From a checkpoint of a small CTC audio transcriber.
Model: 3.16M parameters, log mel input, arch transformer, norm layernorm, activation gelu_tanh, moe expert_choice, num experts 8, layers 6, width 192.
Rows from block 3 of a small CTC audio transcriber, named by matrix and row number. Rows with one number within an expert belong to one neuron, the router's apart. Each number is 500 + 40 x the weight over its row's rms, rounded and kept within 0 to 999. All counts start at 0. Numbers have three digits each.
Before each expert's rows are labels from the 100 clips, of 14848, where the router gives the expert most weight on average: "loudest" is the band of the loudest frequency at the time of the peak. Only what is clearly more common there than usual is listed. The data: short read English sentences (LibriTTS-R). In brackets: how many of the 100.
# router: router (model.blocks.3.mlp.router.weight, 8x192, trained with AdamW), inputs 156-191
# up: expert up (model.blocks.3.mlp.up, 8x96x192), inputs 156-191
# down: expert down (model.blocks.3.mlp.down, 8x192x96, transposed), outputs 156-191

# expert 5
loudest: 250 to 500 Hz (56)
router.5:545514466480518515505440488495568510443496571414550580542516472510467489449445440466461513492486561526479510
up.0:530428465484486466547441538520527491437482527565564473438465501524474562524503434525446454533540530514465497
down.0:451472476504460532525465411467466485498529458498497482536516549474543509542449563470458548471389503547471495
up.1:514492589542493467545482511534488540450436415458504517490515603515420535496476555546575537538523500492533494
down.1:564446528490501458516560469503528493496502541473542479560551409521519465497535387494526467507466536524532491
up.2:546483505517488572518453471537497494524507408532506507557472467529509445593547440407453508551500509600442473
down.2:447496493443467530506498520450499520564499493436530549473452560425479563500420493494539498517460460486488500
up.3:538550455556555511422565533538452492527489575457490471544522438480492584550462493432519544512510564498543465
down.3:486492529441492486514584535492568485474505537470511505503463467486481464415453510511536470446485486418474498
up.4:569537467553521594478524513492493518553519550392515472527538480454463470541450466376506532477542560481501512
down.4:527455447539557496479508540459494547499449579540499524536486440564505473460522529522444534513558461527568487
up.5:529460450503474526449509501530503489463569539522438516510457453524508531492515567463484502366505491498470494
down.5:460566510500503543569452538452508524567518486501556433467529548507540518492518489529520508466520545502461503
up.6:515490462476495484566522494468511455428467517478454538503502574560469504458512454557573474540527520451505576
down.6:526497476455497470505450545473441501534492459488524602515510450452471553497478493427434564486535529520540485
up.7:480459456545516507532515500504513542458504556461532514519515492512427526534527505531588524453529462543501529
down.7:586480518480541550452520482577549472487425421480403490490453456565507536431496511465499475449430482533455407
up.8:480445587537555498496521460516551482541479454492499572455497438475471541533528424546543516478500527460415504
down.8:534455534525503515481522467564490498462467477458588422485565563585459601472439484477493468474447532450520483
up.9:458499482439486538643499473534503483364528474513458550538547546491536513542485441470513553535488533500503463
down.9:503541491422492530459514441434483441483503419600452552511506520533517538462502494516498518501452506511433495
up.10:554455563467505487507419508506499461488487523540521515394493452531486576510489507536516457457496498544477439
down.10:506506492494521529446527489538485433538444465495482541527546577473497503501496474487474501481531557506471565
up.11:565461541517527513474465428459441555539489519491618486500428452533523486473503461422565537535501553495550455
down.11:434521521456507527472547520513572446436476477523490472426418564456532459546510540560482549452561492482371489
up.12:511610510522531515474516440485495528497499531470506453497508519446477491476486521530467468499536494490572484
down.12:453506504583490584518499544502556539485545495481514527497481522501513473551504477431487511514484501414486449
up.13:513502576486572428580444494530515525482458444534532556510592490523427574543550488558438483436519518503529422
down.13:492504442514431479520517414495487491493489572491563499481445485511507427490436543481455458440493551480531493
up.14:557500417467395457504460511451474526530522465449486563522516493528502500467453477405463472501536497498517497
down.14:484541548497498455536525465566512468553537511575508393485501478513511485474459527567518525528536526450455504
up.15:493573478504510520495543462502460551529446524498514508537512447581507544453464528448420480518479480476527447
down.15:424478524560494519507514501513495471453513504482525566497468531428547500504493472557516526577535542462530520
up.16:474497461520601452457498579616478600475546480511486491463472542485471500464469466398444515480547430447440504
down.16:499532582465458505497493466469501445547521448538484529486510558548574486478515523591459518527482520571493552

# expert 7
loudest: 500 to 1000 Hz (39)
router.7:497532504474496530402465502504442491549520432485498470514512482471540420511525469504478433470465471499486555
up.0:522604485538548512475465530513497493454522599515549532533430495378541448555521475472504522567475485485433435
down.0:487441395475480560441459473450487544506466537441507528494492496474510539514485521522384548429529508496538542
up.1:550485516503525464541452483512495499490506513467559575493515503529457533481484467502512579471541520499498553
down.1:480481478525459526505470473537474501513494561549466476480530525493494520425471509512513522492472441577497481
up.2:513475552541464496469429491562558566524505488532570572496443531507581453441488514514517542556454452500506532
down.2:484461441498514515503502525477555539551577517419542484468527540469537485556496521483536493525387495465508494
up.3:440518541557516477475554572474429471457491449543419533475446504543478527485490496469546543503510582442470445
down.3:544501486532491491466491474535568466537510473542434530527549535474556538461526495484499521483460506503502513
up.4:505489524510521588461489502401533520419559599505441522469484463538469430525475488529502497539482540467514518
down.4:485539500474514539458455481549465427540464506530466509483542537475476602546494442486480517430480487562402542
up.5:531531522475493516493479495557545572521566473519547516439545503437437512591482443517507489488535534473541435
down.5:446481434502500553526462510525449487477461473455553479513428484450485480512550531486494481508501543546405502
up.6:538535507513485544586571442513501434456443575499484531531471476517493515551540515507505520507511466559496517
down.6:480468448466536516515451529465523483528507491486514473469551509477444502469444526514476469547517496469495522
up.7:483506511515578495564457492427501450465474472463493543565516495488555431521538463528469468526515423595467464
down.7:538454509417496455442486481553526537574513475472482558471462486499506518563474522507557545464485527467534509
up.8:474471481510516501475465462457453521507508474547383516406512506530531540454486475485505484466545437564448503
down.8:436517541453498501518519517505503465481532529394542420588476483445449456529508512500465475427488487496543482
up.9:535481466573506521551458483511498500508508502428481499481497520428507498576530515496497510504464491514495452
down.9:592549513495477442458482570503477496542557517480559512520521431516480533513504464464492518504533508513512524
up.10:489459504554460588488425532472534517419554478461454519489486577472517489425494521481522519520487460510550519
down.10:532446525500458479474552480516480520540499423439526528519477496547454437492473488461425499523444495524492574
up.11:530539555435509445481441516455538538549523574497502465445497523444519525490486496474483515450502530502505513
down.11:393507464505535449550528463424589523534486550482515500536519520480466520514504490456492528468465571462450472
up.12:507540466433492484474505508438497558488526521485497451446458482505506456531514496471509492468475503568480440
down.12:455506463527480508543527434477518515492526429470463546523522497486484472449474496499522443559510537519523579
up.13:483527484463473508500529464474510478420497560457519561460447461547444537477491478510483510542530461503518487
down.13:503433531461531509481509534563524572528505579534560467486570517476501439515479494536580577480485558513458487
up.14:598500389425557460436493522520436488562544504486464484503486483539484494543443502536449491441499522480522473
down.14:535416527498564495551466480522485559441469452479525525520600485523571570560482397523552463503521541511566477
up.15:526525518504487484519515506557488489426473485468517518452453583471485475448473461471455461444496523515494498
down.15:502444478462483501510539472538550410438500499501467531531432448469555604485472494534527509519507497494453527
up.16:438529547486491498492399541525503481496527470453486466550548475458534491521471494502506473504479516516562468
down.16:476543514529473502502618487558529431503427530556572543486478462553483534468560503520452560458536511505413551

# expert 4
loudest: 4000 to 8000 Hz (49)
router.4:512466455482485530512515490522516442552485451519544478555461519450483496522564457487547531498455458506457472
up.0:473490495445552521517559461490498527523540507488536470490455468462518454455498507539486484506431522498539466
down.0:504463461506472579490526509517505465444475472582547510495497562438474499465493480526493474487542546517447536
up.1:478506471488456560441491530509489459459456398527466468488537450599406574457521548583516510532488516514492515
down.1:484458578505541480461505440506534478522536557452501568485431533521570523443454495425449505510562449482490500
up.2:582545565454484498520471457512497540480483450507470490423480499512562516523546522459482525561575500460552498
down.2:492499490553538490506474429486540439509456402518505454537521524515488535544382549530518501482475453446495514
up.3:447480460472489522534473463449521425481513436517480517530496552495541499523504547515496611482482502495533408
down.3:504455492501571490448432448484498458473460569526452536513484526462580522525503522474479517544556583528510454
up.4:476446485527506474467478582500511534481454522511496509570547513443395446489446545562503452539516497463517457
down.4:528470561491525462580580495488425455515538507514496455508491485528495546514471465518503563515482497479529547
up.5:430392530529480518547537519500497447537548517457483548571489497494418483477446493454529448540454567488448438
down.5:516489483550499533460495429456497501523428554567516484525455488547506487502518447397488487516502459481462481
up.6:532400558458568476558557458497533541483417491548557498471520530506495493468523536526467481509474565468511480
down.6:505534534451523573436471505476455495528495450514513514525524483529530513468494593522556537466503518493483497
up.7:507512587536449547470560458533528514556502487455487525547503501543518501465567445585462452482490468504503501
down.7:452440530497495514481467505433529465462460434516488500458555540466481539530458491541588552506460562478540521
up.8:455494455479525576465500515494541536519476538502551544545519572452525516457497451478487488498458503500437463
down.8:520531450568422457491491518457498488516516449569475467498459528532509511548480486487477446490523477500501526
up.9:511474472485524539466467479449506511459426552510482499491482479525414481489464464508535514475552498525537504
down.9:423513484438435526487530527537544529506552454504537506504467428515478524449494453467469565519489475499486532
up.10:450489461473529464473516490507459404544463554462536507526520535524537504513536503472540556507515544483420451
down.10:512475464483480573526569486492476576567545451530512514476496542421540433507457421527460447531545580537493551
up.11:455491526468536486513441516510438534484582481456504431562478543532511499527526403518482536499520482505489489
down.11:519473559516501499553529507448525415509439487480512486473529484559430532521566512597463506483497489510497517
up.12:557466472440511516476508506446440480573498451536511475519454487440452499543582483530492504546467481538485496
down.12:489513516580514490509488449597554443437472565452503509561518441511511354539534471524566463472534481476490465
up.13:551530428515502487486646505478545457528494480509472495475493576481484501535515477538485551507483457463444435
down.13:477549587498557522516416558515467489472508521447541520443512440479492437548460539470504463498492574462447556
up.14:459547442438473522502515451532433466601500503531542474538481456482432440509481529512463503464446465515542480
down.14:616455478544524479464376474493535515508473545539461559491511536507536536478507462420461512497521527434496513
up.15:617443443488504509455422482427564545498534417495459500542469531521518425501432506451521531482563479564458445
down.15:456522558505513498486455497597531475517523563443553512469549477440469491511513488495574507470492545468532488
up.16:448544517499525509441499450497500547540480514484452473563415491486565478501537460539490460524450508442524462
down.16:514449558475475480504482514568534498568490491553513555497548502520494539468527455489483454453443534461470537

# expert 2
loudest: 250 to 500 Hz (58)
router.2:495520529568404524526432467588473445474426505530480515517539478532499454494485539525487513505512451476544506
up.0:477525446474455507513529501482491552530512439461504519495550491528513510459527460529506494517492617497521497
down.0:427432580504550509503533489548556481505492536495476543498488477559571466499457494538465542458490410522517507
up.1:589457473483491531522532549493436564572494507479523488550482444517523600555453537452500529479479490480445568
down.1:456453443553462529609504439478526406525450488555470459475510440493479516509531455496500531474464495574564482
up.2:555507527561538519534451487523562557559545515573412497463528541533513481489455509465526474506443450564595484
down.2:567450467444564477542480537548516432523478488468534517508503470436486473528573523503440526499548542446469470
up.3:461519383549503514457515492531446519599480505530497475483488489480526534465445504506484484542545546434487467
down.3:468497532474538499477528465483498571493520603494426535475584500456462475493496461505458503509475417551517517
up.4:519520495509467567429460551498515470590470529508528526525420496490456469488506498546461528505510536435580518
down.4:424529489519562516491500455468582527514575465492494499532496502441540528478457498441514474513433483506484526
up.5:484566508531439512430526554491521475500532517448477484462513503426537484563430472453416514557482506543521499
down.5:497572464447498490508476474469521499513548477509522466542408475517468465493555543536492490485517497467486378
up.6:466499444470462541527510507563550528508522496565489499488499558495457591510474557425487511477534465555550539
down.6:581475535511482449548483487484457515444465550438460497420480410459533505491484511528485508519487516524466443
up.7:469506534511476518498485450490439519553463512467512557481486562481579544536486518505434531457534533487522470
down.7:489495423476580560452572556523489543482497416524532529534498498588426466442463448563531522521432475503497482
up.8:488541585500458492456457569520520435521508459460487558457501511476628453529502413482490459452569559542467516
down.8:502514446522536513510505503514553514504455484523487499528438434579411482468428587508468523484414570465411431
up.9:580506522603484462540529504461487422520547577435491530522522557531582514525481515483534511538540561483503509
down.9:447497504530515497443520544435516509587549517452481499439499487477539535429504490532577486499450477462528526
up.10:463485481484452541465491560475516586532536577510581547518509460544506469490440469538474468477448525451573505
down.10:474509517462487419459522443500478525447528518515577585500466433512517504509544523544497502474533474546451484
up.11:503425500474509515501483532494530487505550525503462520526556464472404453506506483537551546584476484459438506
down.11:494529523537521382463504520526510465446445471519548501500445531460592558495453537561440548468503592544476535
up.12:578521460599514484465411544458509464487562562510526527506450447485557565537518514430520529546520495488550468
down.12:500454458545505493533504509503497562468531458529543518532482501459513496524533510482506441557589519507491443
up.13:498462510495533528499513489553504468542466482545517488465483566400553510508517525501531463480455433480560519
down.13:463549455484452527452488470397466512568518475538507509528551470584489461465555504529515441531497515506465495
up.14:538569472539583499472536504432586435563420499581524488536559479472480513450536531461517575502545541548445514
down.14:566506534491491502536491486538475474487539484559499445435467516548432482502476493512473454479562460494515518
up.15:579516511486562487482511475459439464441430498469453491477529417610549492559548448462455486409543531508467501
down.15:471479547548470565447406518484572485507443445520545505392543589501516454520535474502471553463478478486526530
up.16:533439491493532496515456497548481455462574552591532444459540469553473481482506501544601522550471469534514555
down.16:486588474470506414505531482479505506435529519548500529515369486509518522489508468462495473516443515494422491