{"model": "CTC audio transcriber", "dataset": "short read English sentences (LibriTTS-R)", "train_examples": 26041, "gain_aug_db": 6, "noise_aug": 0.01, "n_mels": 80, "hop_length": 160, "input": "log_mel", "spec_augment": false, "win_length": 400, "tokenizer": "char", "vocab_size": 32, "arch": "transformer", "norm": "layernorm", "norm_position": "pre", "activation": "gelu_tanh", "mlp_ratio": 6, "head_dim": 16, "fused_qkv": true, "bias": "none", "qk_norm": false, "parallel_block": false, "inner_norm": false, "moe": "expert_choice", "num_experts": 8, "moe_every": 2, "expert_mlp_ratio": 0.5, "experts_per_token": 2, "shared_expert": false, "subsampling": 2, "layers": 6, "width": 192, "positions": "rope", "residual_init": "none", "optimizer": "muon", "muon_scale": "match_rms_adamw", "lr": 0.0017, "momentum": 0.95, "nesterov": true, "orthogonalizer": "newton_schulz_5", "adamw_lr_other_params": 0.0028, "grad_clip": 1.0, "steps": 13200, "batch_size": 256, "epochs": 129.8, "lr_schedule": "cosine", "final_lr_fraction": 0.1, "warmup_steps": 660, "weight_decay": 0.1, "adamw_weight_decay_other_params": 0.05}
Rows from expert 3 of block 3, named by matrix and row number. Rows with one number belong to one neuron. Each number is 500 + 40 x the weight over its row's rms, rounded and kept within 0 to 999. All counts start at 0. Numbers have three digits each. After the name is the row's rms in percent of the matrix's.
# up: expert up (model.blocks.3.mlp.up, 8x96x192), inputs 156-191
# down: expert down (model.blocks.3.mlp.down, 8x192x96, transposed), outputs 156-191
up.0 106:438525507466480454518472490493533462512539507495502488498465531466526482434489496463530497493575497489451506
down.0 101:487485500478552489512535477557502531604498445421444512498503502523513463558538485476522533468506479545508582
up.1 112:504501474475495521460494446491589516515425499528526498587463473436498526465491478506480505494508531491489525
down.1 106:474507521503461524488487546428468440538527430433519533462520492484506519493480552447516526534543507483470504
up.2 093:509464467528525568530490514495487552533544518498502454424517479470550474505439492481507531459497516494431524
down.2 088:508456415511442484454509421493497502503533514537570505531487544471487539543565548563496411492528502504485452
up.3 107:519389513459468521468561495570494571456486461448548517474512483463507429559463503549533477457452538464525514
down.3 108:471524541513571557535445499518482546453494532479494476517490485500477477544526496537511510512415481428492484
up.4 101:551536507512454513486495496494471493549440531565439544484532496527489561478463527434522503480530499536482538
down.4 103:479514523452477474560483491444431463423461464538515419580499363503527443525544550554422565540479525544540494
up.5 096:602465470581471483450478480481520475484526443502534485575519597529537488553463535483563517455482503509537521
down.5 094:422486468496452425542503564510514501452481530468511461437530479558454581501468533524426494492434483504517485
up.6 109:482496449477501479523430546541484481487509541485487527513480498428494498468449518516554544550383477499535523
down.6 113:562440551539498590457633447486460500518495588509499474442553484523525557471471416538495487486576442440455482
up.7 099:512569473492527449441455507534535477504499523552451571530547528519547537477413572463500505490475525505500481
down.7 099:461486516483440486480489507498483508570483506557555457425525458508539459590483508530527448539445450521480479
up.8 105:458498492563519516485484492520515447573456484465495580472437505462475515471516471474477554515467572450553494
down.8 103:536542481513492522455442483444535520488591529536491469519598486505548469525542477575491560491451482527433430
up.9 108:484498541502472539481537480495529533548490502480514507505494394532469496462545557511457509507553520497493543
down.9 102:582526459529488514468533574445465577461500516536459443503542560496448496551468571475550466542550481549528432
up.10 118:493484454455506519488572485583503573483502495461452462476529587499452508558533479494404463492523485543480523
down.10 102:538486556575530487539512454504510477555534509432542520479540502436454510474512508462560428490550574497518493
up.11 096:488615496455484488577507483508526518492529495519491447514492373545454555487474484496456439493492514463512469
down.11 104:486532516442529490445561519562371494473528511457584524489456444525590506487467475582429450519427575533486493
up.12 110:554552489547486446503489482513516523466530591590465553484429460506496519535485404461506518524469476537546427
down.12 095:452483548549528541538483486441428483521461519476433472485620510506551549468574446488530516573530446487502488
up.13 091:455470475533458527475543502425534487470500494508476565488542516518381509469455529559544502528630496492472566
down.13 102:458520477506475516461475487494524546514526489501490488485383393544545495492457536438528487501502512458521465
up.14 100:490455483423500460521524472474599424471547510471500503477517395469516458559492490468481538479478509410452477
down.14 098:580528469548459442517506504536450457521420542551532485458490531524493463476520445504503447482552513463614483
up.15 098:502421518512529468574463459485532409578536509463485493528546539533475500559471530523534582430566439534531479
down.15 100:508510447540509509570491503542564520468479491494486550475497433485499479448484472478469419486450544533551493
up.16 098:499513470496481595478488466449466513451495551446507516510492555464536533505499543443491502532502510448505528
down.16 104:447448508512468506474513489507511492445471493445513507560501478509425496489496496532470559475509518502507482
up.17 109:455454534407434519494531546502522425464467496393475444591576526534551452487555472516527495440523591496473446
down.17 109:579563511468524495518540525477563513525518531557492535522483494502546578478547458443508501492501517513491528
up.18 094:476543509510545435473519537536484483479536536531526507484448477524420481487518535526542462514480533485643428
down.18 093:504468512492480557518452541464552436541503490500512473432550512490448571468465507521571512460562458516494527
up.19 104:476557497513537545441492540487505543517501518465537520527445524457483438500473523547535429435530473502450547
down.19 104:467356545493496484512577503498452543432573518490497473516441489460580538479484519516449462572500503500471519
up.20 092:483496470511492552484594540533502432450480469434539468550502522524545493499388476502544526461605496465473495
down.20 098:530415444447482448509465482585599516477508425513480539504502506426458552528513474501499515522503460491489450
up.21 100:402485508524580528491370485435540521503535487564460428494472455540533530525499466540485531492532475474455523
down.21 113:522571514510503520579490509510555449538447491461431554523458568471478561540475462487532461461462485469508498
up.22 099:523464505492505448584523572538495484456503533506529481514497473511417552541506438515457542558523520473449464
down.22 097:477521462540500519525492457477516477475508468506446490531489452491592544503405551582494524443562463397525599
up.23 103:506484508491448525499425516507478520512589493492450484532530503511522510481491516531515482472384473488458550
down.23 100:550554421450515454510475458493553529493505500534476577490574514482565555546471501587504445486529444604456517
up.24 091:453468515543505539459538473511561490514509497432530509433586541517538546492484508441583483465537544509414432
down.24 092:465517528521451525531535480511566448491495537499414495527445453562488447481461563425523548439490516463483506
up.25 092:555540506461563620440521428515456412544462439480497528495486519534527487502456509584481466494460460556451536
down.25 090:474495459495448490500459426463553489496547534548575571521440489531494530522562478460519541513484518488395465
up.26 101:522542505497550483525580496492503502521526518506445514547463468456528487453505448558521503502538497500484500
down.26 103:482432454493498553538525488513560440488454459532550487424454484533513492474476451474457504433583576539526437
up.27 100:559434509494544576496474488537514434464503580523540536507531500458508496434588478547492491481514521553516519
down.27 103:419522416461537485497481495523545523487466523524625479425488487545428443491504525530453521478484505586492504
up.28 102:468492499480510531479525477463527477517494523473529526461449505459457492490427537534560514459568503563538476
down.28 101:592507493564530540428510537493489498462479505501470471540527447482533468529491431531407532571407490454493569
up.29 094:487534550552506450465438519465511483536429544513493466482452464498439501453523524583457470533451520500446525
down.29 097:546476519519517515553538479493469544465494542455476464450519558539522559502522516506510502500509553497460488
up.30 092:545492533474532533488494512439527490509487493494475506436483507542458466534582529493494590550532467562528555
down.30 083:563480504540507450436463500538451530498582439416525537447480599470447496470447542567540525499477490432546442
up.31 096:571483503518507497518459504493458545490514461522519589480470515476424523496531522482452571497467479486461476
down.31 099:496558490521490512546512516526586452536523540509387476391552519492504467532476494470487483467538458489571510
up.32 106:513495520532497492513494449459519475457528475611459472522440411543532514552491500445465510439446531474476504
down.32 107:474546453501553481458472538598520474515435493514575548594571513512514439484439536440531538537561460553492480
up.33 092:441451519505532540504547472525493530475404494544502490460529454542521469478463537500512443509459510456485530
down.33 107:550521498476514517465466581490544507529560462490524470479579550506519483469545400477474491515532522520510474
up.34 102:479521503426466462483522458440524518426459473478502567506438465484562471488548529473506437518514561501564544
down.34 102:508545503559507516463519534502414556535476485513484521508543524478540507507536497464483531470430514499551518
up.35 097:445533533480584514554486533530402480536458511515561517453468462544417508491423454484528520525560476513497510
down.35 099:520456479499450567450474494551509458487494498555489487531489544489540468494464467551463523458522461511436554
up.36 095:517556501513605522515416534497452414527474538548524534507457516409554534475519473451453431520502466507545522
down.36 088:486564527514393552496545563513461500564532526493502510514464490505482424502467512448527452527577509491477429
up.37 107:506459481536483540504638505563462596507523571416528441468588499482428496570505458563483517451448544496440527
down.37 100:490524560468456513471463425501499524460538545522453609534497574410490547504410517511489574452540468446518498
up.38 095:566444498474408491489538448524547524505509537499460494546516426410435547400488448452475437489425538452506487
down.38 095:439481465523483473507440481482553480512473484532502512525504488598518529512550444522565514481558507536471517
up.39 095:468525491444492484440506433455446425479457510517469615512483460459525564497516507539450504498478564518493453
down.39 102:510528469481427532599521499541473512451457575405522480519521462546440537550468479485512451469445510548441460
up.40 101:480478479547531535546465547555470546446481481505500591487517550484498589484463476479526472499551451510511469
down.40 100:500508492532511525524506414457521521512504492468532458504508486503548452518499526534604498588463492435519415
up.41 097:554524515460532487465516467555542571521563522508497615515513530433516575457445510499524504540452499535521562
down.41 098:500481496516531539494528501412527466470459447512568470602512472511403553468507449456473498483471542464476478
up.42 101:502478435562514456479474523417537416465492448558436513493495544503480540478485495526585413515471530463470432
down.42 109:514463517460597469525472497474399563504519568561471470475528485495521525474486514577523542567530463455472503
up.43 094:463592544443456462467496483484466538517467505526487449562450471480473537471510546480526570530489503463546431
down.43 094:487515469582551466571513512519519491527440496558510544448581482470567505492454497561483457490445489513526431
up.44 101:470528429508492554522438443500537536446451446549560553487511509541462448523452454519533484485520485520474542
down.44 100:516503492497436513481514493558526438504523555575484543581524490488525491482495517532491493518498522559531584
up.45 096:496603524433433490465517507529437454511480522546516542440466522505565486453530509451428479534484466551508456
down.45 087:492517539559469460478487474488492482502523545463507462500520480464508523517570461546446533462478477523464501
up.46 086:556537566534493445484431526554510538514458547435446559474562500515580555523463551531542525518547532525481582
down.46 083:526482531530469444469499497520476455509474524508482537531402441471546478440542508432419521475441517490475524
up.47 109:515495407428555514509530535510547478492491528518475529520410565553459409503514468499554500513582489588532531
down.47 105:491489437505487538521428506458489505491493452472476519507546501476483470542525532451449473511506574553423495
up.48 103:441507491499484485415531525488514444571498528503569513544411534550539491560495466603429430503439508530480528
down.48 103:489516538564498451422435422506520433486482519517483567558533482519528484497464502457559480491590455485526507
up.49 090:436576532542526500543427490505527495540455479471530487565478521511560497551458508519397520450517530448447597
down.49 091:502515541446519507472464473478490485503445478469513573508496487527617494470500499461479576534557542541514499
up.50 097:454469587482447457504518463521539509513502422492460543450536415482482606468563450559511494482545564522518516
down.50 096:495484574503532532529524507560458547502565545486611457494537427517467438416423463463566490507542531453521434
up.51 109:475401483492506517507475518503496450507538560483560509546498491528496451538497503514473459450492491490477439
down.51 116:418513536527480495488512437513497562490492434530512492441483461507546501456502533474479513525398475514520505
up.52 091:466442504526525510508475527435552536531459537547492508499537431459468466506415499461531484471469423495493464
down.52 089:532540497492493511502528464506482492453480449533559497482499530578429455475491485551427514509531563525475538
up.53 106:496502459517453534429538507532466384460446526471553527543501562529562502506448486524454458493445544538531558
down.53 113:530482486481440495396539510589530469517546458536455475499486498492451482501500415472529499501475456462450505
up.54 107:558506576559454502587489490519519551527451460487529474478475470461521423512466488555446490501485471498507468
down.54 116:491551431439540518495523447487525576513501533479484487448547479496527561510483467563483528488489484510442452
up.55 100:500484527516529457515479544408537465476563484504487551460459497473499533427530452472458473542511543537507539
down.55 103:551458544535534460371528520534437477559524525509543482434527543521481521486454581454468519442530469563523526
up.56 113:454475590524503521497470467488483486499507547462482490577507508552524415508492522477441503480520525538492500
down.56 104:444485495577533470544442509489446476550486517499519501413501535468566558441529570505507462486481526491456464
up.57 102:349485490533490501448502479461472496442555518503484465552524511483495521567520473495463519565460464456467446
down.57 097:539564513452514464468489514481467510482505491489527517489457518440553448464477526592502510547601490498496588
up.58 097:515580504599465513454518452533415508491505499494489531449448460447578523467482502462523495609428462460490455
down.58 095:455483500485550496458431539486542509485467435492420461454456530503549577584548447521541441489596433455447493
up.59 101:416595516510481454455531545428513497513499526491550521489444574541452424504470454503558504447442559502477462
down.59 097:412490458349502500571526519516553553557473507508539456572577495400531501494533415448549522471540528518513436
up.60 107:463521456493491549492505506429461444507431462485526513512440474542569427511493523456433533429521525498504486
down.60 105:502508490513555463451489492593433563451537576494478551505533561458506514491513488537590473558499447532494541
up.61 109:550550468538555475518508497489455511477479487499471524449574527473461511475516460460497514467551464529407587
down.61 102:506536513559500508454514504479573520481545491541488521523472419478508525514561556509483518532482510563444482
up.62 096:538429475469458461573514485472456487422508492517451441513534478576434514512428544534476552532526484529535493
down.62 100:505525519495507553405471489512523527506472480415493532535508511541504508551553542564519471488464483510504447
up.63 093:434493518448577403571580526516552539500489527539498602503544423483471498528497433511476535524542557513514410
down.63 093:559513505488458509482509499470499476495512520460467423510467464487588483498504538485514549480451487449481510
up.64 108:431544492521467524478568513493470566483427532506538467533580481528486474539423485522432599494526491495451466
down.64 110:491463466548491449402519412430534518470533431531494522531530483427521516466473525489567482543527497445470546
up.65 106:526530438550577466458540543373562456440509617537496509485531504502488517521517524495515512526481488501481454
down.65 106:454522534473466542455570482555508523540465430505501471453461542431504468475518513519508517495424481484503522
up.66 107:513559525516457531542450488585498547557517561510531505544545501509460558568511540552491507444479518494500518
down.66 108:581541461507450453585499473547528498478513551500532583536452544531438416484506493522405449465469498509496492
up.67 081:559520475495516496434488468508454485540476465528489503443489492459561456459487401400477460449415460496464488
down.67 091:522515436448511521498419417497488408447524450466549531470470491524505560479464524434489417510545520494442435
up.68 107:489469513557547554493466514504460507516498479484565600472497519554497480525502546439468485420505537482486508
down.68 100:482520484509464517526471593436529443492537472470439521457492538510493484424538494465529492520439448487496528
up.69 101:509536511544599513478524438471446421560487441508429480402432531467534509447486600442512443489503394543459521
down.69 111:501499467495484489472481512539528483532524515416426434451450473436484471528512481483560542456459464358533482
up.70 095:469543416479516476462508561525518531506504578433478494562530455525513484526475481502511526495441548487501462
down.70 093:504486525512461503582521491431549532406481421476502485441417496560508457458516503507519505473531424501471511
up.71 104:505512420456476534489481506511460593506494576513543528513504543451585492437479474473440503481486452519513537
down.71 100:542547478506506541524450530496461487508528481496516497410537493528471481579515464481453484609464515460536514
up.72 099:465495591510495461466477465508538371472555514523525509528512494578529496547476474464482564478506474400534439
down.72 110:499517493479474492521483524469435465485478572547543465513492514516478457457575466491497501553500516438520522
up.73 100:464518480490448462511593424496534469533528508466418460495486521472489494519492413541606492539509467498559524
down.73 109:478560457518493470493479462564525512519490471438492502503491472521477497533466479497504507507468501428512450
up.74 096:469459542466519483499449498529493533518536481513504497543539495505409563511446463522550536511501499430479498
down.74 100:466456515565522493489527486513480533486496554521511526512458506562524539477543500467382473478515436512533427
up.75 105:524484569483486546461490476493549555567615533474453464455506508462458550510503461480511483509469529546531511
down.75 103:526526474488513487481483546464495442536567547457495532512457604481519466505467447534557453499593448478486477
up.76 097:491467528557555449487484477578537455461550488503475508496483517482495499450482501549502453572486468447495472
down.76 093:494433574481566511523499416415452517497554483498557497497499405477462440480503464547471590493541529504503499
up.77 098:455499508500514484514477472555499537441479526509479502522493469411517499412484472475467472489484499460557588
down.77 092:590421543478568523473475517471501487406514464491534458489509501541514454504505582498549545428476487520495479
up.78 091:581496524525502500468503475516500448483446510443459507562447449500411441554511450573545569472564468537492453
down.78 090:530498530531457570563472525512550528538471526487492509544509509546476517479539480490462534511427548494541564
up.79 103:484503584541483467491440557468492500561504448472546481474458542498527474509543524535492532433584477472520448
down.79 089:438469421472594508540516535489570453505438504488491507509543503446477489513465474514509528480479440434524534
up.80 100:555517469549531463520508492598473471506555513482492532528538478472445428529476469469507485435497453455525543
down.80 099:466462507511499490524455497395503462455545500536446541499482428521450548497570535504410460510517479589536523
up.81 098:512476423553496526452445506483553461487467467563501525528516570476511578543504549510488520484461457427580554
down.81 108:482580524523476436481448527480469535548556548455478448551456518549459519489501544465541534555513596446448483
up.82 102:535403475482529596509522434483461545416485568438556508549483433562486477490475497483481459486511528474524494
down.82 098:469520479508484475482432562534477510426457494484485450485559515506444517412513568494481542556451468502524557
up.83 094:480506519478569558588463586519566427415554526483435506536456510426496513490506460473485503501515494469514429
down.83 096:587489487470470466475448478550464441511508455523589508473509469528504543522551464515516491516514473554489502
up.84 097:523524425484448494538459505518540460554540440478465503442463533453477459483546477500516546478575393532527469
down.84 088:458469463517524470501477544522431476538515484442500465512522534487497565483413510472544500521579504475499583
up.85 094:511489539480530469557559365561450542497490535461547515467480558481419518543545521493569513435547558500482531
down.85 095:502474514521404492520526491453530454429470444515535437565571477448530440431524471483539450552517456474510455
up.86 097:487480432513558409492562462429460533518510530523453492527479484564451459490462541576435469448491554488546499
down.86 104:579518492527476531448506562519438505568532523449488464497543512483583547504517497484513522535408537481532476
up.87 101:490535435541613516492517521461470488503418479473534474496485432520493491515443474559566523516490468466510507
down.87 099:475400507434521461481406594546532513525481534544474547448544504467492529471507495471497488486521492418450503
up.88 086:581579532480545429521480584524507547487535463462457545564444535583465503527488486550530488561543530494512491
down.88 083:531485452461486489533521472503487539543455533469552473432585552446512540478533502495501499488495514455581472
up.89 103:453442510516554503530507543400494477497468447478571486529487510519491464497460441548481536548481550532462520
down.89 107:532482530550445557542486465482552443487454528533512502528493505501532517553467498510408515439516510579511501
up.90 093:487469520443587537593469483554475464512448504570481498538502518508436499499534473505595465588532452496515442
down.90 092:491451474497443481511485528517503454550530552482570556453529469486527545515485536479520473443467490466515440
up.91 104:437532530475593553583504453473504577520491432480532462536523438474513504482465501521438508473488525428504484
down.91 105:574470429522443522487516491529454506479542496530551484501512560509595524445414534492572514446506528504487444
up.92 096:532411536505485489424543529494539479510510551539552495466529512432475491503459427486466464501518540526465537
down.92 095:525533468500503505502502477579466462442438556528525432513458496539511536514593477496502513555431480533471521
up.93 101:442498502525501552495413532520426566467471445474502434486611478501481547522508425481513541520520544516505464
down.93 092:524555521516570479520549523504554516470485451543440545585479438526524431522480497465463495458530493492487551
up.94 099:538534567568475439584597485562495486457503538506480476419480512507496419495497426552566561470444467494540570
down.94 095:454486514497483504534472509465529528520519473478563508484486469532492546477481531501500474490408549455514560
up.95 104:521474442522516505472501476551499559522432477517502469404484484503443548538546540546498500472528458548409418
down.95 111:528498521482438456551525507478510463479550517518437518553442436573428429511478542500419510491449536487560558